Rows from block 2 of the text decoder, named by matrix and row number. Rows with one number belong to one attention dimension. Each number is 500 + 50 x the weight over its row's rms, rounded and kept within 0 to 999. All counts start at 0. Numbers have three digits each. After the name is the row's rms in percent of the matrix's.
# v: attention query, key and value (stacked) (decoder.blocks.2.attn.qkv.weight, 768x256, the v third), inputs 0-51
# proj: attention output (decoder.blocks.2.attn.proj.weight, 256x256, transposed), outputs 0-51
v.89 097:549515534501530443505577546515501536486464462509533437499486421474515479541417471494507462537476522536543437565543448486514458585381442434445557489471505479
proj.89 094:597490479485504432424464461436470537520566537471469495491512447482587460494447515526429554421469549539411487557541497484458468492492439590555474489538523551
v.90 094:491413442539494418497421492506430484513454537450490428460535474534499573463486522522445438489463605557518486533457483484488482463568433528501461553575561544
proj.90 101:508564462531528505497520415534460524501434459475374545501475444520594508521408423471542545585508487425564576562508493480498554427500556514458580487475549487
v.91 088:503505452501531508511587527438486439530571511418539371580394476491466428551520531461485523489385418510464558489462505580532439555462456625455431462533538436
proj.91 098:447533549538453439556455565465461565486548435522539478526474448555520490446465555511533498437402508439466575547423477410517496528513515494554546555499449461
v.92 092:513434602467476517600418532450483474457516450566454484475497467458536503555402413547460502465525495567482458510464552493490419488481462497552443487480529493
proj.92 094:516421456497493470475427551507515539493514414508488576510539551447427610454529514540501455484451511628468452491487460430519526509560490502509451451569502497
v.93 091:494495428408534477491334533449501499496554516535524547516566553418501505493495480420411414487476403464586553551457530564519489598465564572463468574496454510
proj.93 093:518455513566505571504543455498425510375479532530444429566320431528550503445487508580538609503470459477507495465571513422540504460544501464493545501540525433
v.94 093:468532522525431455419487391559521561493548402548530520444560459425474578489557490482550475544578493561486548439510587432565550494539428440464565532493462492
proj.94 093:476582474470417489548512553503524477460452589462435546444480563496518545505417540562430495545519537440524438476503525594437466537474553522562484540585521562
v.95 094:468497489487543568438517519436526482483479489513355501471457445504533486492535567546485485482481433445474568474475566389493511465496550481471518355441581533
proj.95 094:460435510575421507501563439500427516514482476475554383480591526461518548573500438464420523469592548523558500484502439435471462525504572499567486575578449486
v.96 106:535511457547396430511527491486498477605471498425506459441579412486543468519594447558530465508495494383556535556536481480492522537429447436449510462501508473
proj.96 103:561526504468499411490496477438484611450544526475513495572482520472415472480501481503560519471493434455608433454513517539627535495474512519518432469434576519
v.97 110:462564553461515525516442490436509465567422484477463554460519534527489432423524477420432565535522552496446544431440428502465450408599549476422472451485482606
proj.97 105:533430575520532520520502585554490538453513465534458531493630538494405506445509533566495442514498449525531450497498583440540522436476530517561534591529491416
v.98 106:508545558487447462469487485455450476468504500425395455533599428464476539420562485473582436516428450480506510533452439487450541528434404558547492588512443549
proj.98 106:469477545528423471535496535456456601540577466464452574469498532438506443558482471452447558484548484465577422502432457542538525579468502508387483480522602512
v.99 100:494443561469486500541515448555562448349466510467429446484549480527517594501501487486388523604564470576538553474534554522597477468483550493447491507507536539
proj.99 103:522554517527592508464513556382517472469530558506536516535450483459533493449474419443529452481479579502527476576484465487473399461572428547508563526485507452
v.100 113:520455463482435546456483516591470453389534480458515485523519448565533466507564516482491470427524442529443466573437581476431402482600662448500541459461455562
proj.100 119:614537538540486596436505606391489518509524592522507496437493437418514490487480485525477444490480424552598579458459476505491500442466471510483470519519445426
v.101 096:458434433444499470488425510417466472480520474557542567533525507454488436595464505555518488554398417555541523585492451507526548515464531549525488469583461550
proj.101 102:509510509490605483470508449481427563477446493484536490319456397592453519463512499467529493541481536548539492547479564466546402477529435525498526535408547486
v.102 108:482509502441431469529489383523469457473443519566578469491529393540504479442530543524548473371462638441438493507523424557523464477563445506393496457536481544
proj.102 105:463585514452471429485588609426540529542475503498454527505530484484467509578411447488434512468539446497493487550487490477627536562521495557628587452562539540
v.103 108:505570470570434509482483487485487596490482469451550549446454433433478404504582581571501515545520398445495552558534494484572534466547524439551429531542582536
proj.103 108:484586470393451437427566498483477469488482507563575546550491469534454539444313375456579429419565501462484440508529532605543486617493502504525418525534618515
v.104 112:433498532585606568469506502497549447591539454492458506476557604449628511527497457508508539477481488471489493536483445537501433415410492456512514461471512503
proj.104 110:424468484435406482410472485450471451526561507494458568514502532540409473432593491482414529507557474538556491450488481452522518432487485554510444544487417484
v.105 108:498538546559473512504409559431469488490466508565531425500481496404487593434496559541466426504550403424521487576531537474494533518426481514524515506563438479
proj.105 111:434454500509400504516564459507510521599537455493464533483558592589424428534507444435498557549569508429549453401514509499550489516374533519506505463478539513
v.106 112:518465453539593586565567496541437485542542557507506509487554524460579459465499452575522540582440403605556489501475524572427472520545479511580426431479539518
proj.106 113:543398504584541568398434551530490496499465509497530451530423539561528534514495464437429417461512567486457575545537462510474438424562491528434491530493491505
v.107 116:461504429435514436522542537446481586509455534568454477477503525499525521533498501552491461545550503515438547526550530575529424579468504471486550451526559537
proj.107 108:501563580500553483469539423511525423611439499421532504508584432482484441484505489513552559510456567423503546441486500558531485520590498516474533522530468464
v.108 112:540444475474501506533552544486496545458565529504442548508507496446500523535522505496518499510540546465594484421525497467399510520557519522565427590601405434
proj.108 114:387612504476458577504524563512500445510409502604456485441433496533515574512447454492494544571522459450426497528417550544462416506472467468501502506440622442
v.109 104:549429503492505552476514525529544527537477463379463373535506529496540575537465463541471536562472534555445522497489482510452470502457518405469570519531539483
proj.109 112:601478509608464520510501436465494541461632475504604542523482483441509446516552497501459430450500485485577525527494555464507496423522469552516450450525489430
v.110 112:452439444482483540499538616472491469499507401564424533476465548455572524497489511488487568512532473541477480488672539498463522444430512430506501472507431460
proj.110 117:422564531472546518464516499499499475442456537478460416539477503542419546514531530525606491498456386438515506481389461496539447494457482497493463559414592532
v.111 111:589476466407478531568514462434451449511532447497579566396507523423499607460560551505472522474678508577473569498487513528548555448441517477477383563551520578
proj.111 108:483447521448451452465408519453471502372523528512482533510542441506464441414562471569586493513461470475492500612507442521557521490647500556546604383497413474
v.112 092:456501497457537464487538558496606524563472402589483577546461529472475610554510495477546437385509496459408416437509479501476542430512507511434563504508482394
proj.112 084:460524571485505548558503518480485476419511593561484484505522492484465469460448417521495610484580512560466504489458494531459448493523486464606492566417470524
v.113 087:557504492521537538483534476561611463488540473470593565487513407449523541537492582504497488487498568545510569559507584457536433503494562448544484468410563562
proj.113 094:429457501483449550516468505497447543447501517524497393481552550523482444516497514521546412538542476520502509451536481562419504505509479526565508551451511498
v.114 090:527553397492492465531564487528398565469464428570418486477596455399538509534471465428489451563524426575571493499530521453446532483546555415468558522529394564
proj.114 094:507498584554466608517547583518539548599492432459520538514443589620567544533397560545457465470521572538481521418600506521550444437396430550531446447507510479
v.115 084:442501378501448495569452547481585427475584506431445432552502495471529610482535582553548408488508553504433496548485497502431425523534524564460486571512567441
proj.115 086:556479397419450483433459488467561478529469458481454585477441424560463446542413527493557588465517463457523533478557494454473468556501486500537508493506472524
v.116 094:473432586404490568516554558506480463580493527488543433518439447521534502448579419514538439515458494478427401402469572472548520481466526447470479531467506525
proj.116 091:478427467505493516429575459543517495389473514470478476529546568441392547439566502456555469514516546535528506494491482474482435561458468523467543545471474529
v.117 094:568486441526591516500531451475458526589522499518506447516590444528519465506373615450513427593618535494545402596577378556563415548583525471517473519423539473
proj.117 102:496467569560427557519608501480415514579477544508447494492413484620564539468445462542509549545497510515466530463510486482501504448472522549553461471497574469
v.118 093:479471528432458455544530490584587518457468481473552388496522484545456471549502562435506457484554416501488450497565474480470514445475507482498498532459530512
proj.118 099:447478491560501442453547494493386491387515412474492598581484494443456629579561478542504471448452467535476519521451539389522486612499487457510451503567435492
v.119 087:540442565478446399509486522582551568531551516515470477520494510577514515534516525511513508465527537542496472455657449519462545512496499551495481542524450518
proj.119 097:518545487531482514575479571516410518510448537587504472539518584486457503480449490492571473480482555461518467491486547518441456441456503393582425426553559556
v.120 082:490479605525486567447565526523497530501601395538522513507470601498488567440532450438486460420496528561611468570522544510520388566499502473503450525547471438
proj.120 080:563512467494508471484422543477441542514534572508487478403522474467508505473458516568494451585502456443517558515582487546516580505564568516494491599443527485
v.121 099:372595435530472548536424511531509473462516469528549440508490550568470464505507517410513411556497465485432561510486407533514462399391428436512506484502620428
proj.121 100:572441525421532496439513529454503440506536443508515535477515502440528498565454536566526500361456386544566546496533557505518504535555495551548466427438537524
v.122 096:563560457433421466544526443471509435516469452515428443483498454504534487545420459553534456463598426529536509502508468509622562458523495457553580568515500523
proj.122 095:445495541476571473484481480510573497480436498473561485545437496467505538436490537428473507453548651494482484391572552476464509517523603526562433472521534560
v.123 082:523480515571549548513547532470514422463491449504475628519578446421412500498484549433479428522439443482501507421504516611561456518468423464475469474459491491
proj.123 085:523533485545552528520514491493504507467539498531475522459466524547546507498532537576485504467612474519518517540519473477506624481548494455477453573400494499
v.124 090:512510551558526542540486420521545446582545469583491504451547581506521468520527467439491571450428584544471541411544597502655515449473494519545499498503558485
proj.124 100:463510401417475549465470575545386548442390580573510409575431560440514433452533536496412489514382455480487520502465450510483454476542383518507523481492549501
v.125 090:539633446512500485471509494473478584477461464536450454412546444404463492500446549438539480492549421553561573596479445500483559492553475426540485426494515485
proj.125 094:599461450593447436494600466534546468497532440461465573466503531541580446532496511510502452507420456384554586481487558409444445502467467521515448376536545447
v.126 082:455640472477408586479508530496476524467500589366507460509549550544528463415542520622497533557474531433496509539549438447541471428502503421570412458491566522
proj.126 085:513463527544518430461489541497480453476522544459459558583458458470488556508513539480459490481540437571507528497526503427577430555505508620534482472507505461
v.127 090:574513466541545437439504447420442521456528510550478467426492562412494567456535460578553602518547524395440502539512502386411490439481518503463432551486419470
proj.127 092:482519471458486527586424506500539450572476439455478526480473488507488479505510530444520553501458475475515545467511500529582458498469498517488585446515533498
v.128 101:483456513525475518537446414523453584546438499553423519544500530509443479549542559530541470476544479598583514494463424504517505482555518474529526531523453483
proj.128 105:501496541517523474590518505561461471574567513485501509448477422482442558456443425484462534515456483438477505548477460482515527594471539517495505510568610471
v.129 108:525372555484488444545541499562503580451513477558516476537587414514522447483538548535511388528532471524545550560471499529454424517545527553428467539475597424
proj.129 099:564518504517426501514518530471501490459517514468617556373604490479465463588478535535534585477490453488491594502442558449576513460498537586554463457577502401
v.130 105:476525550551485475575478499507516523496472438526522488465541451553527489546518562447585527476560528422521503497469509487442449426470431571548499607548521545
proj.130 111:366580583474582516408522572528563484374480514459512530445453490457513493463414545549482411402508435490474478574486491463525455526606546516450596503528489482
v.131 109:509411560549374570478511561476561455477517468518468546465542424498459554430584408542500472480582419437545476510500470466457482537483444446512546533448480522
proj.131 114:506547518503521450502560475533424528491471546520414466542558566519539505499324486449526509514429523445408472416503458472518516532517477544529466477552497501
v.132 107:507509469503545592565471493512511500512508455517497549468490553493451476505479427416487443435491503420492491564450531564457426462571402515454402604433458498
proj.132 105:536516409480466519524472550497565574512568685493445491452472512506422492437545504509571494600422499434431488530508466475516446542442503519588536472469516571
v.133 094:491520541515476580507585556500533493478461496509540501594468514561528502435480556491504402586497422467518531538407522456528529393426482464423558370611468483
proj.133 089:598459396520539554521444537445511475566550508516520453419559454477471513518601457490478590509565516479477523475470492527504569625514525546514432547440527437
v.134 107:416442467524409493517453498405553516454430434567451484555527534490415482458478601493487421598431544532546492515396501476414482534407508491508447504488512494
proj.134 104:649528406481473468513492478449534488551496472531544568469445442528524542512545535518483625461583473503495480455441556562487558484478414492495489520426586490
v.135 103:489470505509526588596537484487408353495525543512529425497506570473554387495416506425513423556553401556571551545471466494484584472579492426485493451567439534
proj.135 096:462540506372527461428549469394538515541397545522507513511487466493529526536526391403484641457545540430505448476565455428513494434467523505557454478413619499
v.136 092:407541510475599480497426399434500546518489479467472493481444441487534474502520481591546516571443427453570476498494439511511534534556556532477507484450494464
proj.136 089:541458509578368495531532514588480498408454620470503551523456578400481448464459456522490536411595521416474499518504509445501533506407565505456476486530525602
v.137 102:466504559587511547591538535500393516477535486442527472520421565528504631465498557483484541520622513490540562515507547450527424512574488506488451508563467532
proj.137 102:487451528469599430497471440463471492485541494532437511529472447480405459408453436488489503496377572485497459428472485473580565540473562449497506443427591486
v.138 105:497464518528448503523600499466400505394474486553500580470462482541535485504401520455515475467446470454470540415473478497474444451461519475579481509645432633
proj.138 101:486584516384517414466462547520535458589539532392488448561560437567497446492540518510503529495515506471548512538521549469477588460517482603516511443438492433
v.139 100:503511524492519570484497496505607474507582560586485440450496583482506492405529496530462593448496581608427434453536470487440493499528488433478496490482490586
proj.139 099:449488536532515527514563485552498458544460471505408455531546526558472503496521529529522541460536504400526459483486458523486593503439495514535393484517429463
v.140 102:467471440542526488512463423445527530509431559454471523398517445506481512485537497458510499512510367356477463516505523494467548452600512510441520505408529543
proj.140 104:447475474551493564460436495535511528545555468551515590463506495482527568485550511482499470539541481502535480464527480548562492493472501542564493469524477470
v.141 099:582544491450506532494543529619491577495525425627512520495446413529587488512532497537503526440488598519473507582569537426496492528437556481467592444473596398
proj.141 102:491454488460543525561506505525536465520577532532558463495537579413402505616449565400409442468483515456452495557549513535528457427550534475495444511549440515
v.142 108:554549425490466493494403378550539534492469433487556401491562555478544510487502545437538488552538553638514451597526429491502464361579476510602519514482465499
proj.142 109:508516542513525485596507563449420407486549517528458530489508541503525515413509537564455508468471503450570463523452572539404441583471509528451526519528495403
v.143 116:472506511472558473479544525461474544524513484507490560507536546482506569498446470578533490533434421424499470455523497453485579585499522467532414491452551416
proj.143 122:448412431573438465399598532519579582462419479453554485491481541450532535496564429492522428520476601551538548566498497523512512508411480485460396526605457548
v.144 091:509503475425499506509542510519426447498488476541485447473468541360547520610418571460450509488504504593519519552621483525480480457534501536550565522517544411
proj.144 092:459407450528500557516549484491608556439527478523569458541469442500506533420553407519440528530508490464472438569407519493531504559435513435501525497502476551
v.145 097:450575512519508450533578460527542448525481524525486550506475516512520486576489426479373490489517522523556472483589525397486430412507599565484554521517431531
proj.145 102:485533539495591389489510527457438574413487458403459551505545446530452508500400531617536543486552576455496455513486542518518537531514442436486430554578528518
v.146 095:542535424560518457559436470525513519556461491537510491471446521456526524552508535429433428410446450465515502537518502447443499454459480494509499435464385546
proj.146 095:450519527483541614470489493472399457547583536335438483542508458521548470548580466558615599508557584615587530457356520467495525558568446580483500506558594471
v.147 098:517592596473537389514520466441516492423604532441565499493522448509534516538457461537635536480559446594437433488510501540500550364460472538586437587490571477
proj.147 096:556418455519566602532464523575567524574468508573522432528530501483489417426512553440502444609429493410523429513511449465486571540449521438461500488464469533
v.148 101:565504493500524499589470490521527533522509509539482495571403446528474417477543472536486481443514497578543557575551449542460453459481529572552428484595524524
proj.148 107:549491490425490513393523464502410510500482501530501559565503563536483495492441470406521441513496521531488517508500492487444508505566441452473522484445462487
v.149 100:490600446568518410579355532448541602524470563495510469506372513413439485501522526371490520480520526441562518482487568498472536537558431541458450513494569536
proj.149 095:567490580494498529454497427416547545483603392549406520523572486578587472534495451517384545501561511545483549502504425491476398537482495399505533535517456463
v.150 094:543522585465494476514463401562529506441482546584535495488476546523448527499487508496475430591541554418533412494563524578448562513502391523464519474501522416
proj.150 094:474653457528422519505577462472442442540489521526494551456493529501550451450462405531477553454498528492512470446567491571449498499518569505567430484456474564
v.151 102:553531524459553480425466445444515495493464439478482383463482423492411576504497448626476470472522419401468642464576504417492489427490423500521432573530416576
proj.151 094:449440462541513498506510524492393537482474431512499648468563502514484547404496646530586518494529535565564440477482484529417487540495488465519591485481485517
v.152 101:483552428593562540449483575438580513496520483530480562465554472584488541529510456483454529469485511555455594472584499470519413565590479539532448324476439457
proj.152 095:479534534462518510458579505570477589469558461458493529525525542524485508494574513476371430533498432480490422455510470506508472480542502443497512557549496558
v.153 095:539573561494487511461450464461511434529540542464551496505614469641479528511560476549479454444527570534493489564518568472580487542460460481471496512513445505
proj.153 096:477518469507474452607473477448505651534485373513495556521438426497526508456512430418548545464349445458499522481449462555455429573528457572461517506575522497
v.154 093:532568517524482498445467504445629518468580502435544611470497444524432415446444439464553472506495579498470436459368608525506595577454488526405487563477470575
proj.154 090:435440468495499431481480562445377486509508525457394458375485487528449581463459526529514442527519460482475483492593439412462489520484540452541587446491522349
v.155 098:496524523518542551532573473529579524534400497517519515560585617580451527529537602499448532487530450459449527466498458454582491499473516467499579460492513547
proj.155 092:468606386443476484532500542498493463390570498469476467437486469435479469461553452473452511608562598483521494470501553574447578500474598436500515559480491519
v.156 095:625460539493508466445573504499529481455506440459547444495471574539482540495528464517508437448492443442429569537518578406485507476529448519494488416529617482
proj.156 099:460466444487486539520434431457490547552485592560517406499529470444589509564497523451480514545465471526576382436469489522477416441537451500480479474537403555
v.157 090:465462523508500488518451459435574522514470471566496461520505530524562458462600538475561526488355486479479454454517505454463531495518483525482497348502476413
proj.157 093:471435497534456604484440522454441498421537491477554587476457501533482519526572556478518595528562529484445529520425487516657470496544479562495532577462582441
v.158 102:519496501443489432523480480555476431482523539511521500445528500508569525504469400497498450567506587427536494485494396474449481428579472534520452525563534508
proj.158 097:499535443539485541426474445386514473490504492493527416441492529475407459518540464486523522458590547521537421518537484551526558433455524472490408521488457514
v.159 092:509614532473520612478623528573454497436456535553566567476463504477520427490610410489501521446560464532571425544567458484464489525436506549483552444481513452
proj.159 090:465465417503462549406466491533441500536579499523493449507519473517519476455501602428552519594534472513341589483544535477537503468536493553484461515526429509
v.160 102:477364461575460489433414559497467417590562533509494531455552512491358387602502562451468463530396539565415508542427530466519507501505445411467531461468567469
proj.160 103:563515540500536532529438537498486443544510460529529488530540517488495555522473585507546482559579364398552466473489465539541457519402507572509545464402542528
v.161 113:575429480490548504495458527491528476605504468564551540479457486505487482519577456568442446496544553488510536569469533507594466534577513514470529547508404445
proj.161 105:585557506451497528506571522584522478479530530492622499571417520501548441444473493545587521524421548464525416559528522534482479480418481469479513442492547567
v.162 098:580562502496448385568415422512577532512488517559449512522545500472491522499527607552423446538557481637520521518510533531455459455536496454549553537519488529
proj.162 101:469525561463468436495484492467440485434444498445515576516486556509481424550458410473530578490434510448417518482502563561528517507523479528459479435538617520
v.163 102:558540551511521498470433482359492572483550519547542443507477525446489479497500591556567456566481519585429519542573568475524490471543538493551435435458534576
proj.163 099:477430490475496537507447547528472506537550571459552581525559491569517561475490471453434536471513496484439458487382463516470505499525511464416495446521462478
v.164 104:503488488479469508484461478516500446526520497438529453508592499449510380437473441483550517487568512510546485569525452591573510504545528517492420455436529460
proj.164 101:492494558530457467442571468498516527672479500557530498433473465541510557563514561460481487590506533472544494485535625428445498502540519561530499428421484522
v.165 103:547547483460523537634514487544477455492541432490573530544500482518614476408512497547487497448396432455361470439523442456478566478533536511494360466501478533
proj.165 108:534564516520494527488504510465513564446513605433449474435623493471362473515568435540515541511578584451478432489473471560507509456467460483523534439515537428
v.166 105:530545530550503442472551552482560558504589558550620487574501506539605521441510559488582477580442399450532484478485518419423516541403626379543514512532505528
proj.166 107:501473509441531450517493429451560485484457515408410445416438542523426564529485485503497519443514540595495478485507514524473526487545415573464566512549489429
v.167 101:643496495475469482514479458476471589563456474376521519559530447446503499549548477460531507558477550566527421545553520569474492610401508555445487460494446484
proj.167 098:499467486439486418531488509476492592485552528491487358539483432425516422494419497400507495461538466565476504513463467501585497536552459563522469507535551468
v.168 102:395593403476478522419467503502427487422512516537449519524466511523466490506481556405468542421450507462477421429481547446466498538528592544490478614561477513
proj.168 109:572473465532500485630440543488523482440510397568467514534503424509448519589528548507510391583500480561599427535460415569508442489564457471528462476489453473
v.169 110:491528565560484434481530503560503592514544500512482483456508500381498422500516510325465465600467484509524525577512510481489478504567555453570471447587517532
proj.169 115:462488500447455574510449521454430477420444546474488512541538555557486597521505531606405522458525472509427490388463501367628486586448524504521486520474460509
v.170 107:567483442554521477482503433486558481508438524503553544588413509598495543477540358442467409460525504595449493479548446504372485525549474511524578464511480493
proj.170 113:539503550490498459519511484417554466545547500489490466456538496498519488575473471422413544573587381444521478534462484553549533532485471452495495509532428544
v.171 105:446565468545559548472459533401515504488548527446475528507444508416403494509502454475523454544533451385451535427401454447455470474431535446444454447522450502
proj.171 111:497520522542510550440504498622488472530420464558527571372607507499518570453455553506475511500524542610521452554558479503527562495525512549522516493544437560
v.172 113:570479517498522423490506505549579441555486482520532586526466535563503452591498610546501459486412483389589493501449541487504506533493455558484558521419555551
proj.172 109:566450489601458564484502480489495461462593505473540526551504549389526466482607515414516435472542531593460491595462445475514517470513494517469492478520488454
v.173 096:482474495584470557480517474440467488566388452510451479538452519432524465590627460501585499552526498491459477473501382533515489486486514463529467596524478516
proj.173 096:452495466494498493580572475486479592480583413517514468566545527526524557498446453577566482519489494507601459481475507618504499475503428480460512496525486542
v.174 112:482608546539576507462577471472566480401529594609565369518460544468549561564535585513514456563514477516478500486576581501477449507535462515511398550514424469
proj.174 113:460449484464497468543570460479505517524479527549521505602459563583520524541542558539542482484539425508517405465470544473475506501534538499532501513483501429
v.175 103:465488456491539496460409460605500481512502522453489480518543523565540608416519517497482467476449534436488539484540465372449458369508479441422501507413519454
proj.175 101:490542497458486489510535566451523528482450563499503461472467548462469489484477510448494506510474512556388526512493542572468413447566558575548445590508551442
v.176 102:519448485504530535545470528468565430549469533439515502427535578482492457506534519453462504511553438607517478587455476542512539569550469516532516460451472512
proj.176 114:518541541493523530508548448474474545610434453465427495533559429426618489521603445512524564511513516454446473450524469491529565516569576522443448531527539408
v.177 110:489454526478580572441465425488543487465441532461441521495402472548494443554532471537544461459474529460433516549416473538544501450451498485602609450527583479
proj.177 108:487419503413524532558586554576395484520509565512525551526487468432452503525417502491477491478585446532521516506597561502510443442527504465444462535505499440
v.178 106:506534515536507514467492484505522587533481519471486594525454436444405513566446505468524348524459527524510474551523508497559441472490454546572574411508458475
proj.178 108:555453495527430538499583511513473447506504572509479549515403567618557557537497509507415603562506485557553502398525539483576488471526399454522519569520503395
v.179 102:493533389500528504579381481498543474555468450541552460490412568510413564573506575464549442456465432572508500585509521532469579518470451504545419495471507487
proj.179 101:528510535528483542444498550482456479482536523455457561530549503526534478419614471530488525510563609385541524421417492483448537518571537492477571481505505598
v.180 105:497471498547559514503480565394541446428523461451493596545465535482446570547457505533511567416526510531443511634532517477557471511448518543391410572490542517
proj.180 110:447507416470403460409511457564480450514520555550497440490579499504579424452513421534584465563481504456508461473459539555540458542548499497507429475457584504
v.181 104:405494518476386534509512514436481498448386465445495549568449550540483506408525467548453483515579455560492451513457514466541470467445526556541489432479564499
proj.181 102:541461500488537508508543520431447507499536485462559541489528462461480493550522479517536546477467558399472600484537585420533490535459543547488505562453449566
v.182 103:478512528505472477556661500484437489472492537495472402540540503457582503490487490444536471585474519467512496483474447550490422394517523493513533499514544494
proj.182 115:509454580514429500553484472502553487501487549455488529549415447524528568487506516507441466464532599505489543510399518453524487507487448539535506477471490609
v.183 111:496589608628501422515463506532522459562521549417497455499574558506515545558494504519505460525443464416518612535499503515484617497486494523453459539552530581
proj.183 124:491514522420548462499366552426422553554581522570491547469500533547587502469575469599577666475467480550434429514472473446535502476509505488474489526546470479
v.184 098:493494526548543501566416475428637443485483468516411485518427468549411576577489454541537501513501388511470447458460525680540546468463487457522603431522575434
proj.184 098:562510420518452552492513483444460497594528486522559502603605453534535425420408521469487531489526554567463482506507408415368488422577476510523439559517460511
v.185 112:523558404539425412581468528593554483526551551501539511494507495574555504489449501526458509549566451501460387563483482416506431511555544464522439498476497496
proj.185 108:606458493519503507507536488460614504507513373582446532516534513490461489446549492592565445450453407542503503476521569523516513463488500548583555397485527462
v.186 105:489535566523499493515583436446527507370572406555481507448591500640503420484469499481471480462526426518566503541435433418433481454509547498549481556517502481
proj.186 110:488524567449428453399437511514543521504517470392580540552493507414511584548544491521563460438443571447480471463456525482545499508535453514422517489469465577
v.187 113:568471555469474474485492536638488497434517510488460437488569574493551427513601446462482401541516513532470439488618601476445432473527577455494454586523439436
proj.187 111:534479485516411533477470323433516541481471499534497497551481463589476574483537515498525386453573457485498483516526479409554426574464523534423539385438552572
v.188 111:470459464553481504491376440488609533514470495429514439510553439561561534537515463557494503468522574463558565466464385530438428516499471556553453553581570576
proj.188 112:456464481590511471550440576517481524447587465539516504439491529483473542454445470525515466507448479487536394454479575486571538481482443483519538598577491482
v.189 123:509482502467567511587412477466519489499451499472471471461434369373470509559488489500526505379615460606550476450525560434576521518467465587482512400549467552
proj.189 117:466465445491481494471547579580417467596533462467515490496541463477577526549557486502438482605621523410558507490433493558458526458545483379556514555498404514
v.190 117:532545535526560393576491451436525407431505454475574472431511472521480464444447487556510531513483538503560508465468415538486495515528509477563464504483477455
proj.190 119:466500486545510473539507488390472545524526424524502515562555540494468513470513507521562499505513466380428509509396502461536481424471528555448496492463566529
v.191 105:420510551517561456514397578465453520547540462509502465462489468398374466481528517501538468418594607431462460510547530479545471486432562549399511501507485396
proj.191 103:583484625572493444496483551466525454521472479494506553480606495558551539471516620542459492604467469603525503457456539545432448490519492528549554551418522561
v.192 096:523567585487514519540430499498477472529428595494561449517588544517380492521412595447471443498521433493508522468450447500510448483432453398437543563497561532
proj.192 091:497433450535514521501351510461536429469498465485438501502509499456493436576539512502475467555467499476510443498518494457455436494492523539668497528486507444
v.193 105:534545568490473427516541452565534502497510618507498509507526548502491475543455466507489434544457426461593537464518401509433465511481517549528547522426541469
proj.193 100:514500472487432498575412509484432495579507481442505492513508506487509490507465511459566478535550524503433377522513665548499533542446526470513459458500536554
v.194 102:493451526449529484511484539495492460518445519551477515399574456524496545476532495538394472544433544445472524464415484540507420532506437464519543547514461539
proj.194 102:469497475492436464537501492391488598566478446404436485528506530483483478503488491525557412497585498403500469633586489507493558522507523475433576425472543500
v.195 099:498550457470470410468532519457539423501510435491522478485394544508590422456509486505519487486552522479511487520503530520542515543458486618583424526424593538
proj.195 092:515528521510448517511455605473490498467551569575528486500624510555482470480463502372546466503495496546536452552487562550468500519480498479574539518507468516
v.196 112:444541500475474467416503619596450452476491500499536480442483477532465425495536533476483502537562509483471655546495375515470535462436593553463406523506492475
proj.196 107:545473558659451458499470420537583589481543530496464535543479457508508456486475565467479485524507463475454513555477629472523431560493455410559464492441442483
v.197 093:546473465520516490457474508478470486473590456482541501504498454477465502611479584494495469564514528473553442570441502556529422597395422418448497474486485459
proj.197 086:532574517523619494533542478474553476513451491440475551533468542528509471487479564439412526461474543513445541497558480553470514405563468570523521545398477533
v.198 099:482491565539615468554502456434538553463508509482524539525460575451441492479473522496525551556467473627435501594517518541554447534548487456602451515397532454
proj.198 093:552521410530405536523453481549503550462431475443537416440486467497501345548513465539431537513602490464445530525558447426437461459510504398455514493498489482
v.199 093:496520584533538540479533497492478571512545475431448449492511494440543618529524553565474500435546606586447577571571516532464489508511536502505603484490449601
proj.199 094:464432531571493445559473487622597498449400468603555442524452482574425509467533541540474480542457391511490414465419467512559541479524520455419475558508467408
v.200 102:513518527468491455445513467533455486493551478448537542404512492476463470502493504476500577583561434527504462516403503486505579580515480485573477620537559608
proj.200 107:390476531539477552473556481510627537560503603476452460564497520570512474577580511484412359446451557513489511558530467487451483469493465518420468510510490521
v.201 098:459507470475599511511573416343545555431379575472519510494522562526493563517503479540457469554536521494502546534500443476431439512429576372428604479500522458
proj.201 085:545537571517456452533424496537509382544471475431507508578472489481515456551395531512619480468422448517565477497532517488537436531518523601473426537565465471
v.202 103:600481509540442540468406495513483456467453498581512533541573612457486488478520582483505484488560543455531463465476525497525463582506524503513563507421492561
proj.202 095:565509415428560380486541582460498460521423506456470439486619393518516563484500410568515557489395524523537499501438401456508528425482525476447508462521442456
v.203 092:465556409605547501502523436431522379608508435585589506515513422465509401439542535557501522499542496519502503504471484559508475530494465426568563516514467516
proj.203 090:554483511481477487528472489551474459516378470499478423515469536501507465498433407456475449488473599567525600422515562535475483443528488569574490597509529499
v.204 110:501442502503522475476542452584513530481505495483496504367504558498524503498504515510518540570461511502513606502488460450455479478566463482553499407600536632
proj.204 105:486518435518521495645455514450537561436488563466486423548524497502511517490499489467458495466550414534536407506499484464527586524483542498502529511541450437
v.205 098:578607543536481528538567543386458477456526461406566529385528523468466421550488452422480518542520542541555510527436453549420491513446450414457457575419433540
proj.205 101:405451554487482589510510549594597675525463457584476434529553477507462561471483520590505541490526470499383498614506557360541431380455475527481523484575491455